config = dict(
    crop_scale_min=0.5,
    rotation_deg=10,
    encoder_norm='layernorm',
    encoder_norm_position='pre',
    encoder_activation='gelu',
    encoder_inner_norm=False,
    encoder_shared_expert=False,
    encoder_conv_stem=False,
    label_smoothing=0.1,
    decoder_fused_qkv=True,
    decoder_qk_norm=False,
    orthogonalizer='newton_schulz_5',
    final_lr_fraction=0,
)
Rows from block 3 of the image encoder of a small image captioner, named by matrix and row number. Rows with one number within an expert belong to one neuron, the router's apart. Each number is 200 + 40 x the weight over its row's rms, rounded and kept within 0 to 999. All counts start at 0. After the name is the row's rms in percent of the matrix's.
Before each expert's rows are labels from the 100 images, of 14976, where the router gives the expert most weight on average: "colour at peak" is the nearest of a few named colours to the mean colour under the peak. Only what is clearly more common there than usual is listed. The data: photos of plants and fungi (iNaturalist).
# router: slot weights (encoder.blocks.3.mlp.router.weight, 8x192, trained with AdamW), inputs 0-191
# up: expert up (encoder.blocks.3.mlp.up, 4x48x192), inputs 0-191
# down: expert down (encoder.blocks.3.mlp.down, 4x192x48, transposed), outputs 0-191

# expert 3
colour at peak: pink
router.6,096,165,209,183,200,192,174,248,207,196,186,185,195,233,162,143,192,232,165,228,167,220,218,185,211,164,147,247,175,122,215,197,209,199,166,200,215,291,163,183,206,202,207,185,194,246,207,142,205,191,206,277,190,244,155,139,211,210,244,223,173,131,161,258,182,249,230,231,178,227,172,200,217,165,176,303,241,190,129,169,218,239,217,175,231,184,200,227,235,179,147,161,163,276,237,175,244,217,137,179,238,202,79,229,220,226,195,129,246,215,211,177,275,198,250,156,224,88,251,147,158,226,186,215,164,140,263,226,205,241,232,226,140,214,160,204,215,205,228,237,172,224,158,246,222,188,273,206,88,184,245,120,227,221,292,229,248,213,158,223,239,237,218,142,138,241,207,274,192,252,225,136,158,205,152,186,194,182,271,166,213,169,159,225,293,222,210,168,232,191,204,209,255
router.7,094,147,184,232,114,193,224,166,258,221,202,219,171,186,146,242,289,179,157,219,192,244,248,186,214,211,187,255,145,226,144,199,121,229,191,157,221,217,181,169,217,186,210,184,184,200,191,202,183,202,217,209,238,174,218,238,173,125,127,190,225,215,183,188,151,222,180,107,195,204,145,181,216,211,197,170,196,201,187,191,215,236,286,227,103,188,192,213,150,144,224,199,241,250,175,154,130,230,264,213,226,234,83,206,171,265,215,236,203,182,214,244,197,242,230,170,217,255,141,229,102,160,213,205,214,234,201,198,234,257,179,216,69,229,150,174,120,206,203,225,248,149,266,241,181,242,248,219,254,267,167,215,212,252,241,187,225,187,204,191,243,219,271,170,216,197,145,183,200,172,118,237,209,213,132,226,242,176,241,198,260,136,150,188,133,183,219,123,174,166,224,255,215
up.17,093,195,291,188,214,205,110,225,187,166,218,163,206,195,179,192,179,152,241,187,169,200,231,172,139,283,167,207,152,191,205,279,249,94,143,110,202,184,160,252,177,179,140,182,186,230,232,173,258,151,146,193,187,198,162,185,176,209,206,154,179,198,197,240,181,234,231,249,207,300,243,153,224,207,212,284,224,175,155,230,147,176,152,190,256,242,168,167,208,179,177,231,237,205,188,228,172,215,185,217,226,136,227,236,221,156,274,187,259,187,159,214,201,151,285,151,242,244,140,219,209,163,260,222,144,208,208,193,192,253,234,180,124,156,205,225,240,227,210,125,186,247,204,222,151,187,237,198,198,186,263,172,227,222,158,197,167,219,208,203,239,255,235,129,157,269,206,282,254,171,257,160,246,220,218,229,196,259,179,212,125,210,193,195,208,118,283,185,237,153,222,195,128
down.17,097,255,162,209,160,226,190,172,140,224,183,233,197,236,207,251,196,236,167,204,184,230,258,202,212,186,281,169,253,210,193,226,230,224,210,193,212,190,239,133,178,239,122,193,213,234,211,230,164,165,198,177,196,184,245,155,213,158,219,200,214,209,269,222,163,303,180,145,270,150,229,183,165,88,120,175,173,140,248,222,229,246,133,188,169,164,278,218,202,139,207,234,155,235,117,195,231,206,234,173,234,132,159,225,187,218,202,197,209,216,237,265,174,218,147,165,141,165,200,194,252,276,243,218,222,184,167,178,218,186,207,159,212,233,187,228,210,217,201,210,222,266,179,214,241,203,231,174,212,244,221,207,166,275,274,199,121,181,176,158,238,129,244,278,221,148,201,231,176,282,239,251,87,186,178,203,253,177,113,154,113,183,208,197,220,226,141,202,201,124,196,215,241
up.18,100,219,170,251,174,283,227,191,206,207,182,205,182,199,189,96,215,247,212,240,135,243,210,183,303,169,219,194,178,247,156,215,155,210,164,218,267,194,110,199,136,166,214,174,217,205,238,196,240,130,154,201,187,250,176,160,106,259,229,154,253,268,164,193,219,296,292,180,190,147,171,169,183,124,285,165,177,230,156,223,206,199,181,222,80,231,167,168,176,209,188,193,192,214,228,237,121,195,143,218,188,214,233,210,229,187,219,228,238,216,192,202,200,134,233,214,173,214,124,195,265,195,197,119,232,208,233,145,184,204,114,222,156,161,208,237,226,205,247,237,263,138,254,222,169,163,236,228,110,248,211,194,175,220,194,185,248,216,177,207,239,237,205,214,197,203,199,205,249,168,171,183,217,172,145,240,218,169,236,201,194,234,195,220,173,182,244,302,146,213,263,167,198
down.18,091,165,205,180,233,163,176,202,245,147,208,230,207,203,202,234,208,254,247,237,174,253,162,208,216,162,155,266,168,231,230,183,217,201,242,189,171,162,193,186,168,217,204,275,277,197,151,290,216,194,162,239,128,209,203,222,192,159,168,223,193,243,229,225,193,116,230,172,158,193,188,195,193,194,208,183,191,157,233,242,190,132,229,243,295,148,122,147,162,125,205,146,184,250,212,152,235,165,159,219,190,155,100,194,223,295,200,197,187,216,270,232,143,216,218,215,169,144,243,129,239,149,228,201,194,140,220,167,162,240,276,295,93,217,212,192,216,240,172,201,151,103,229,241,198,177,239,215,214,157,189,261,179,196,190,228,210,176,188,163,200,183,211,260,236,181,240,155,175,187,302,196,231,155,136,277,253,224,214,202,179,228,199,262,167,203,256,266,210,170,174,189,171
up.19,106,156,179,160,176,208,186,200,177,175,204,214,146,157,213,195,164,195,230,255,226,191,243,246,268,205,110,157,181,181,143,251,247,181,212,198,246,201,231,205,222,321,79,209,165,244,249,146,213,104,194,176,225,203,219,236,173,258,181,122,191,196,155,165,274,154,232,160,212,180,218,222,233,210,249,227,148,274,217,214,213,165,210,150,190,282,171,202,225,129,226,161,222,265,247,237,210,259,169,173,249,174,307,231,277,176,184,205,190,245,231,236,184,227,207,146,178,242,193,203,206,219,235,262,129,104,194,151,214,188,198,261,99,167,178,191,266,173,228,201,222,209,145,136,182,179,215,233,210,185,212,208,252,217,153,208,179,148,237,166,247,188,242,157,175,275,155,199,194,199,157,162,220,177,152,256,218,203,222,171,215,224,179,191,175,178,237,193,199,194,228,111,176
down.19,107,201,195,224,257,209,178,161,282,161,164,140,145,227,211,239,191,215,218,172,221,157,233,155,180,226,160,157,204,239,139,265,176,195,158,212,148,198,264,192,121,185,242,186,161,165,172,223,221,100,188,186,196,218,198,225,240,213,195,181,182,218,203,246,102,198,136,207,287,144,196,184,200,158,261,167,206,136,205,241,198,206,160,215,184,150,219,151,276,235,208,251,182,260,211,208,278,217,175,155,178,219,256,197,211,136,172,195,182,168,228,236,229,248,208,145,212,182,198,240,149,284,239,224,219,110,173,215,202,227,148,209,126,206,203,193,229,185,160,170,182,238,242,255,222,184,248,187,149,216,218,196,228,192,156,155,259,242,194,241,233,147,234,276,249,148,230,223,160,221,251,166,252,269,255,190,184,150,87,191,212,198,225,271,131,123,143,233,170,181,207,264,169

# expert 0
colour at peak: orange
router.0,110,227,205,145,182,197,215,178,182,188,244,174,236,206,208,235,174,200,125,233,256,170,148,167,235,160,159,250,213,207,225,138,303,246,213,242,230,176,240,213,177,150,149,196,228,184,175,137,145,183,231,143,155,251,209,238,232,240,246,206,145,189,241,188,205,136,202,218,214,244,251,119,191,238,175,167,167,252,215,210,265,142,156,175,273,158,185,233,155,164,274,202,192,201,139,185,205,229,229,191,170,181,259,211,172,186,251,230,206,124,233,175,188,232,179,154,166,248,241,212,223,129,167,299,214,210,174,220,191,239,167,214,111,181,229,210,246,123,129,193,263,258,155,201,166,234,116,173,208,224,215,232,204,153,207,142,112,208,282,114,165,164,217,214,202,172,193,146,235,175,182,158,233,140,284,237,199,214,196,179,166,235,255,142,190,226,254,192,234,225,151,181,236
router.1,095,250,213,186,143,198,189,228,132,207,238,214,256,207,233,172,194,236,156,241,185,222,172,216,260,181,233,250,166,227,145,206,175,256,248,223,201,191,244,214,123,226,205,215,132,101,252,204,169,250,239,177,258,233,179,230,164,169,184,206,224,244,186,84,162,225,153,168,158,197,197,134,191,199,253,167,163,153,231,197,235,248,238,215,162,178,168,170,178,158,159,222,187,206,322,197,147,191,280,202,216,201,208,206,220,210,233,201,212,213,228,214,206,214,268,169,181,283,151,309,152,202,149,164,178,115,271,108,207,200,143,213,183,164,264,149,167,191,145,173,195,163,211,225,150,201,260,153,253,244,169,216,230,198,205,217,185,229,218,141,169,139,178,252,257,236,212,180,240,201,154,232,295,203,200,181,194,201,255,139,154,180,241,167,209,170,277,212,172,183,199,252,154
up.17,105,175,246,216,196,161,193,220,184,181,126,215,241,186,240,206,125,172,166,191,207,196,179,221,208,166,109,237,236,170,159,239,191,182,155,253,254,179,218,158,196,183,117,230,231,189,297,178,133,139,200,219,230,199,246,200,215,200,206,274,160,166,152,174,115,148,221,161,229,210,217,186,167,208,210,204,213,204,214,271,222,191,307,140,234,149,170,165,174,191,241,259,246,183,165,203,216,181,199,130,177,160,271,251,208,202,188,144,222,173,194,197,217,257,209,195,189,241,229,288,226,284,218,220,185,153,195,259,215,199,242,152,146,183,182,194,136,141,158,169,194,251,120,159,148,189,252,190,278,175,199,232,167,246,221,123,181,245,199,208,183,179,213,217,183,238,185,240,194,181,149,179,242,288,257,210,214,151,219,71,200,213,190,197,249,219,290,225,224,196,187,286,224
down.17,103,233,113,235,201,216,144,274,246,253,218,170,190,215,189,203,72,140,231,227,225,236,247,169,213,204,145,146,230,139,208,253,186,164,231,204,286,131,207,174,239,225,168,201,142,246,217,198,129,140,187,133,156,203,209,184,212,251,306,204,197,179,142,192,170,186,254,204,206,197,189,143,172,243,219,245,246,207,209,213,163,144,184,233,205,205,162,232,186,195,133,188,222,238,216,239,156,239,195,198,223,219,260,244,237,183,157,216,272,219,244,161,244,194,252,186,184,189,222,212,266,224,117,192,157,152,237,229,159,242,205,202,324,219,306,158,141,171,216,161,189,192,211,152,146,179,164,286,214,130,254,205,229,241,158,140,234,178,157,225,204,189,187,211,198,192,225,223,169,231,212,250,188,196,190,234,158,185,182,153,172,244,114,211,201,185,152,118,213,210,201,191,214
up.18,099,177,205,224,192,131,188,145,222,225,146,260,206,147,155,154,169,181,224,232,294,171,198,219,258,233,173,215,230,285,217,171,239,177,151,125,209,232,252,206,136,325,146,221,176,272,137,166,243,137,282,220,250,244,181,211,223,195,186,203,140,242,183,127,267,169,163,283,229,174,222,163,210,163,216,220,223,190,269,211,172,218,199,231,170,182,174,171,209,150,169,199,238,203,239,224,182,244,203,225,177,150,176,170,218,207,170,183,151,211,114,192,216,172,217,188,176,235,195,291,228,170,174,246,170,131,201,131,197,125,202,211,239,194,312,190,201,231,287,258,161,218,170,203,216,219,136,240,164,177,229,125,189,141,257,198,169,217,208,188,156,171,177,198,236,236,208,193,138,178,208,201,212,172,180,216,213,152,114,258,211,240,177,214,166,234,201,213,161,238,254,229,238
down.18,101,211,248,278,170,199,280,146,224,169,201,196,178,215,243,174,207,160,255,236,199,223,246,184,149,216,167,198,197,182,146,219,214,228,182,249,224,230,233,199,229,201,221,189,146,178,163,193,203,229,177,170,254,126,153,189,215,195,184,164,195,214,160,291,141,156,188,182,168,231,194,154,199,145,181,230,220,106,203,233,263,155,208,144,183,179,216,188,170,196,193,247,153,256,210,218,172,230,138,157,275,243,184,159,242,175,161,217,198,289,190,259,207,287,290,161,231,260,268,239,137,184,268,194,235,191,156,221,173,225,152,159,187,89,223,162,211,223,183,175,195,169,197,263,144,228,220,167,145,200,180,163,233,218,237,268,227,224,157,258,168,174,290,184,246,212,286,171,246,84,159,133,229,245,209,226,211,157,217,170,226,181,231,209,235,200,153,215,154,133,206,203,165
up.19,110,166,287,212,156,172,173,241,202,175,274,217,238,135,190,277,241,150,198,158,214,158,234,256,207,311,194,264,257,248,244,261,284,141,203,225,165,218,243,201,213,181,216,254,166,219,182,170,234,204,207,201,179,166,199,248,219,157,189,212,147,226,259,177,180,177,209,171,208,203,227,247,225,175,180,170,206,167,249,176,230,183,160,171,217,223,130,66,153,241,194,249,209,173,261,231,204,215,244,186,157,209,209,168,254,157,267,171,119,187,177,209,240,207,160,241,196,259,206,216,213,108,175,250,154,176,199,159,175,183,181,166,166,145,220,196,234,250,205,158,169,212,268,224,200,227,143,193,223,235,185,231,253,127,249,233,144,142,232,164,121,139,220,161,247,191,168,141,171,178,173,167,218,254,246,157,221,132,183,163,204,146,197,191,212,184,192,145,274,195,209,281,220
down.19,102,160,195,204,277,205,157,204,186,237,236,223,153,199,165,178,173,241,234,252,120,174,181,209,295,241,146,174,163,104,98,171,232,208,201,276,215,146,182,257,149,236,155,143,162,189,240,225,233,143,227,249,197,216,186,193,263,225,212,214,192,199,188,238,256,241,225,198,203,183,195,159,198,233,235,230,238,167,191,146,235,238,180,221,209,243,212,213,197,218,206,187,152,193,169,201,230,172,160,156,118,240,197,194,214,170,249,186,252,276,158,216,189,138,183,249,258,210,130,216,237,210,230,173,171,133,288,236,117,216,184,214,147,155,96,213,237,194,173,149,285,209,200,286,166,198,203,198,236,235,196,155,225,207,233,218,222,178,154,257,230,154,253,150,169,257,146,243,173,135,176,200,127,155,143,188,283,185,201,212,217,281,221,199,244,158,201,211,179,243,208,222,158

# expert 1
colour at peak: brown
router.2,090,153,175,204,170,182,192,159,216,197,200,183,206,266,217,264,183,227,214,207,257,169,201,171,154,198,191,258,242,203,173,267,216,197,250,182,223,183,213,182,213,250,194,229,182,211,127,186,183,210,199,180,225,163,164,215,215,189,153,236,84,147,175,151,177,218,209,280,234,166,211,234,156,217,86,289,210,228,262,138,246,297,213,146,196,166,240,182,209,251,191,218,170,201,269,131,244,235,175,214,220,239,218,159,141,238,238,190,172,248,188,175,176,187,177,171,135,203,230,202,170,206,103,280,183,205,191,199,224,143,307,198,203,189,164,154,199,186,228,181,159,208,161,245,188,168,219,200,75,137,194,257,212,182,180,198,187,163,209,222,199,163,130,238,121,244,199,195,125,211,222,174,158,174,244,217,159,240,209,159,168,181,210,304,298,226,187,144,192,223,181,148,177
router.3,097,227,225,242,219,225,164,241,180,212,228,190,261,226,204,223,185,235,235,214,220,111,234,133,255,200,158,194,210,124,118,191,190,139,231,175,235,214,228,119,213,201,152,204,176,231,172,168,160,246,192,223,242,194,239,178,174,246,208,212,142,169,243,148,116,255,179,255,225,190,173,248,105,146,112,272,201,232,185,191,228,184,179,227,230,150,210,192,135,204,137,170,232,200,187,237,208,204,140,121,262,174,262,159,168,209,189,223,181,196,231,145,213,222,211,163,142,175,208,176,160,166,145,198,186,255,224,227,221,154,299,253,231,227,129,144,224,178,212,149,164,184,192,304,208,179,238,177,151,238,178,249,251,222,135,108,174,259,223,231,187,282,137,196,200,226,215,190,186,266,257,262,223,137,171,189,237,200,269,226,187,181,158,233,196,178,230,194,196,233,211,176,171
up.17,100,233,176,174,166,259,226,151,202,269,208,151,169,229,174,128,222,213,219,161,241,172,164,169,261,189,246,184,260,210,201,186,156,212,199,204,175,236,209,216,205,174,250,202,226,167,193,235,179,255,184,243,179,185,213,182,123,218,231,112,241,112,146,217,276,203,159,240,198,167,208,175,204,231,218,232,171,207,220,201,258,186,97,271,198,250,209,248,148,178,241,176,93,186,165,141,252,182,188,198,205,261,234,144,201,184,218,210,123,267,217,240,223,156,184,265,245,124,236,99,239,168,218,160,198,219,205,154,185,208,170,243,244,262,129,199,253,223,148,224,275,154,100,182,163,236,249,244,207,252,195,217,167,239,245,211,144,165,185,211,217,179,181,230,136,224,231,288,238,196,171,205,205,175,245,211,155,276,194,167,168,236,197,138,190,225,178,184,192,215,207,122,222
down.17,099,234,179,214,246,255,179,230,176,206,193,163,223,190,243,187,191,201,182,219,208,256,147,194,241,240,279,216,190,221,176,207,246,173,150,148,213,154,251,145,147,132,202,288,208,262,219,273,247,220,211,208,293,218,180,200,175,161,228,265,232,217,255,307,126,173,226,256,243,160,120,197,120,134,195,221,205,212,212,256,161,237,210,194,160,225,194,154,198,242,190,129,166,227,212,152,273,95,153,166,172,238,191,196,229,224,163,162,199,179,229,239,164,156,251,192,200,139,138,198,223,188,214,184,222,181,236,232,139,164,231,262,246,298,235,193,275,118,194,172,181,196,161,216,254,207,168,152,245,174,164,207,222,227,174,253,226,172,214,204,183,197,245,279,246,168,221,164,214,146,188,209,210,100,147,204,169,173,216,160,147,185,219,202,208,148,207,171,229,246,217,154,191
up.18,096,234,186,106,217,193,198,278,283,219,271,165,215,228,197,127,229,170,159,163,177,209,215,161,175,166,281,237,217,250,252,206,166,155,180,172,229,284,124,212,183,147,228,216,185,250,206,180,157,165,254,203,201,254,209,174,189,251,257,172,226,227,112,266,227,186,159,210,189,190,233,142,153,207,237,243,207,164,115,190,206,199,158,231,264,269,211,210,135,188,274,208,141,142,147,191,170,162,180,155,208,145,246,146,202,231,207,211,186,194,222,213,211,160,259,234,199,152,200,125,257,177,193,232,215,187,264,260,201,252,188,162,224,151,195,244,195,188,215,193,247,234,136,256,244,244,117,210,251,212,167,171,149,217,243,205,218,169,214,212,190,202,144,193,198,197,155,181,186,248,186,239,107,214,245,110,195,147,252,194,202,196,214,221,232,268,253,227,205,237,110,166,224
down.18,097,227,172,205,162,173,149,202,141,191,204,180,125,232,242,207,191,208,265,138,278,164,166,166,191,183,184,158,198,222,239,245,249,246,217,213,231,168,256,255,150,129,285,240,204,202,139,185,198,185,204,226,172,197,242,126,174,181,234,270,207,262,236,224,219,176,185,140,209,179,209,159,152,281,281,166,123,220,165,207,152,247,213,186,193,255,231,241,229,196,211,152,217,285,187,237,169,193,202,192,137,195,219,173,144,174,239,193,247,155,202,203,291,175,251,265,204,176,227,177,232,246,175,183,282,183,225,247,193,218,193,142,224,215,234,218,190,122,119,217,181,157,148,208,188,168,268,139,211,158,200,222,153,222,114,165,221,159,209,249,188,193,291,246,169,188,139,145,219,119,177,174,228,192,187,120,230,184,238,188,183,230,232,255,210,252,192,152,263,254,180,221,229
up.19,102,163,200,156,265,245,164,246,217,259,240,158,174,245,147,187,264,218,248,287,148,175,222,207,187,249,271,179,180,189,238,226,173,160,186,242,131,169,74,234,236,168,240,221,134,232,166,195,233,185,192,209,175,261,148,172,305,247,220,214,205,210,199,226,184,157,179,225,134,232,194,162,153,186,217,277,228,140,201,193,171,230,194,181,194,244,173,210,184,288,202,200,182,166,194,204,148,195,245,171,243,212,195,198,139,209,240,247,274,236,190,211,278,167,228,203,227,89,214,196,168,155,212,177,144,170,273,278,199,203,150,180,146,114,146,242,182,207,217,184,193,241,213,211,247,225,204,189,191,191,210,166,310,211,191,261,175,210,202,203,226,220,178,141,176,173,164,198,188,206,237,234,115,227,209,148,224,127,191,175,223,246,180,179,174,223,189,130,225,136,221,126,220
down.19,099,227,268,139,192,155,223,179,134,188,219,190,202,151,171,255,202,175,173,86,112,263,202,200,173,198,263,200,233,143,221,286,194,223,122,254,181,218,151,204,152,194,224,191,176,188,202,181,192,210,244,205,190,190,175,211,158,210,243,138,208,235,267,231,180,243,163,189,222,195,297,189,210,275,235,164,179,151,152,200,260,197,142,233,199,172,149,176,128,95,196,209,211,235,238,191,219,203,207,211,193,173,198,203,111,221,309,260,246,246,131,210,244,154,112,201,205,189,200,183,257,244,237,236,169,186,186,131,295,187,194,181,161,263,172,191,191,241,165,202,196,206,229,240,189,233,202,232,141,252,254,204,150,210,219,241,132,235,211,169,245,183,230,192,164,173,185,198,225,211,147,142,166,266,164,174,185,137,192,276,226,215,205,182,272,188,174,211,200,239,165,231,251

# expert 2
colour at peak: pink
router.4,098,260,209,206,148,201,193,164,227,118,200,199,155,169,172,194,184,179,185,207,266,173,191,162,200,142,185,228,153,190,270,207,254,247,229,241,207,198,144,171,175,204,206,189,239,143,172,172,330,247,211,194,242,183,189,180,156,193,162,205,133,238,162,266,215,218,229,209,224,294,172,262,193,235,238,95,223,217,266,193,213,220,271,212,155,198,231,202,206,190,225,206,193,219,286,227,175,221,249,163,215,148,167,154,172,200,271,187,226,249,285,199,216,254,205,232,173,217,234,295,193,191,128,166,216,251,257,139,167,173,182,175,186,191,229,188,158,175,233,171,161,148,272,164,169,172,173,234,242,220,157,220,288,160,193,105,117,174,117,162,180,143,186,169,193,144,155,234,174,163,185,173,180,211,187,237,208,168,242,138,188,228,180,206,211,232,266,235,160,175,261,242,165
router.5,118,125,277,156,191,203,148,209,246,196,237,113,138,238,214,181,208,136,180,257,178,198,219,166,237,193,205,229,182,139,138,213,146,218,203,248,222,168,190,155,196,202,237,170,177,285,202,161,227,254,246,209,205,210,269,147,234,248,291,154,246,178,187,242,152,225,140,188,218,237,217,200,176,231,189,196,213,196,136,205,168,215,143,284,192,222,229,254,225,182,206,241,185,181,138,210,203,256,177,144,261,265,256,135,127,199,181,185,250,184,177,144,259,204,234,235,272,249,207,158,164,239,259,186,161,195,282,265,134,240,209,119,158,214,134,196,273,170,208,209,231,235,221,223,158,187,161,178,192,187,161,192,170,226,249,195,163,202,256,221,230,198,291,206,166,313,166,218,248,196,185,215,185,176,220,192,217,212,170,236,174,191,134,151,238,208,180,144,198,255,198,168,260
up.17,108,209,117,192,251,185,225,194,159,219,174,229,283,219,186,242,125,229,197,186,198,223,203,140,218,129,166,159,199,175,192,152,147,188,227,188,232,251,135,216,210,147,184,232,158,112,183,173,119,186,243,196,183,195,169,189,277,141,195,262,219,189,163,226,233,153,327,245,194,185,197,186,219,206,132,264,234,251,202,173,193,317,164,94,178,210,190,213,182,202,199,201,137,189,188,148,204,206,161,177,194,167,193,169,171,216,127,173,264,281,234,152,214,198,201,229,233,125,161,168,220,242,170,192,175,206,158,218,260,189,252,186,187,217,224,184,140,265,171,246,123,253,191,211,206,132,272,227,161,221,190,227,203,249,204,170,255,163,192,280,221,231,161,207,202,199,193,201,193,286,249,228,165,214,170,158,206,230,278,193,251,200,209,235,270,238,177,249,197,164,246,161,190
down.17,107,283,89,190,263,223,174,205,180,249,215,172,182,229,177,233,204,221,175,183,190,200,187,167,143,166,161,210,108,141,130,176,199,212,256,232,200,220,206,199,173,144,165,228,165,243,194,208,219,182,213,243,129,180,276,191,159,250,274,184,257,201,280,178,230,189,203,154,204,242,146,115,183,232,157,245,269,235,146,230,190,177,186,184,198,241,141,227,237,191,256,188,227,223,183,243,205,219,164,168,277,283,259,199,212,225,190,132,297,234,202,228,192,174,205,151,241,162,178,196,229,175,201,266,235,174,237,188,241,190,178,159,137,209,233,149,219,228,152,165,243,173,239,280,193,128,270,200,129,178,174,161,183,216,146,188,154,230,187,218,213,195,214,183,174,256,135,146,179,254,218,75,221,169,253,210,189,202,219,240,210,216,205,263,285,203,180,170,228,178,197,163,217
up.18,094,174,237,212,159,159,186,177,231,155,223,121,195,242,213,221,242,126,185,206,206,180,281,103,236,195,173,213,139,236,235,257,160,183,181,214,181,249,127,147,192,274,197,193,139,217,159,190,262,238,218,209,225,212,212,188,227,212,275,192,189,259,216,281,149,229,208,218,174,300,167,218,172,219,204,199,196,201,142,234,179,238,230,221,155,203,259,220,206,205,130,209,92,179,200,231,226,220,251,244,250,154,123,165,199,224,208,238,202,160,179,182,261,239,227,212,129,223,200,198,137,313,174,219,145,174,225,144,221,266,163,126,194,199,185,183,207,145,307,170,189,246,146,266,144,166,128,240,198,227,169,220,191,254,252,183,235,181,160,176,192,148,231,187,185,230,163,144,168,163,232,255,246,194,173,208,217,157,204,177,216,161,242,173,235,167,244,185,206,183,257,181,156
down.18,101,245,221,130,269,225,159,203,167,171,229,173,148,148,202,134,173,222,237,210,194,287,192,235,245,214,297,201,267,213,149,192,161,206,215,277,225,193,189,176,191,231,226,203,252,252,148,180,127,191,167,124,224,188,131,270,202,236,194,180,176,174,205,183,240,300,238,235,217,185,185,161,203,204,116,292,165,200,185,177,198,169,189,152,191,152,173,192,231,129,176,192,198,172,168,181,214,152,172,214,176,187,254,315,174,204,231,261,180,233,222,202,197,246,169,208,253,183,179,258,233,196,261,164,256,186,159,245,174,148,222,216,232,169,279,206,160,252,181,244,181,222,210,241,123,274,210,227,154,283,219,255,191,214,261,145,153,105,196,196,217,216,219,225,260,163,212,225,202,214,120,200,225,176,186,164,132,195,174,161,210,203,169,171,146,223,214,186,196,157,199,126,153
up.19,103,213,186,231,204,173,243,259,228,219,128,242,218,236,198,135,233,199,209,164,190,250,213,168,193,123,197,206,185,165,222,227,150,166,172,151,204,264,183,204,221,247,192,230,206,182,163,194,104,272,199,160,117,223,180,179,231,183,178,116,178,166,208,248,182,243,215,203,174,182,208,113,241,192,157,215,199,212,202,128,224,250,195,150,181,192,258,214,208,162,140,158,154,174,207,202,212,221,110,214,258,210,150,189,183,202,211,192,215,234,158,153,332,190,227,244,237,104,183,197,224,205,193,210,183,182,241,116,221,160,204,117,253,186,236,163,249,252,253,222,209,169,114,243,228,268,201,243,105,221,246,179,228,208,248,213,308,216,150,234,245,201,164,270,184,216,185,245,195,203,168,248,180,196,187,174,165,194,178,230,215,248,195,285,152,233,206,194,235,210,292,165,162
down.19,103,166,161,161,197,295,263,175,170,250,140,214,215,207,226,142,150,223,178,251,202,191,205,202,206,146,216,179,211,239,244,144,162,208,183,236,238,158,194,186,138,149,236,210,117,278,179,202,117,205,192,255,146,224,239,201,211,198,277,127,240,208,198,224,211,270,185,186,183,170,150,289,187,168,210,208,243,165,221,176,147,122,149,210,182,158,144,179,273,158,176,191,178,187,243,168,236,149,200,163,250,251,173,141,186,177,155,174,256,201,128,166,198,117,251,221,222,223,181,242,210,241,269,145,194,195,221,251,238,162,216,195,255,295,247,261,247,222,173,178,252,203,240,192,281,148,255,195,201,120,193,237,225,260,249,226,179,175,128,224,233,147,150,223,227,239,212,199,232,301,142,211,177,214,202,198,192,241,202,159,200,201,166,176,209,228,155,232,188,239,206,229,225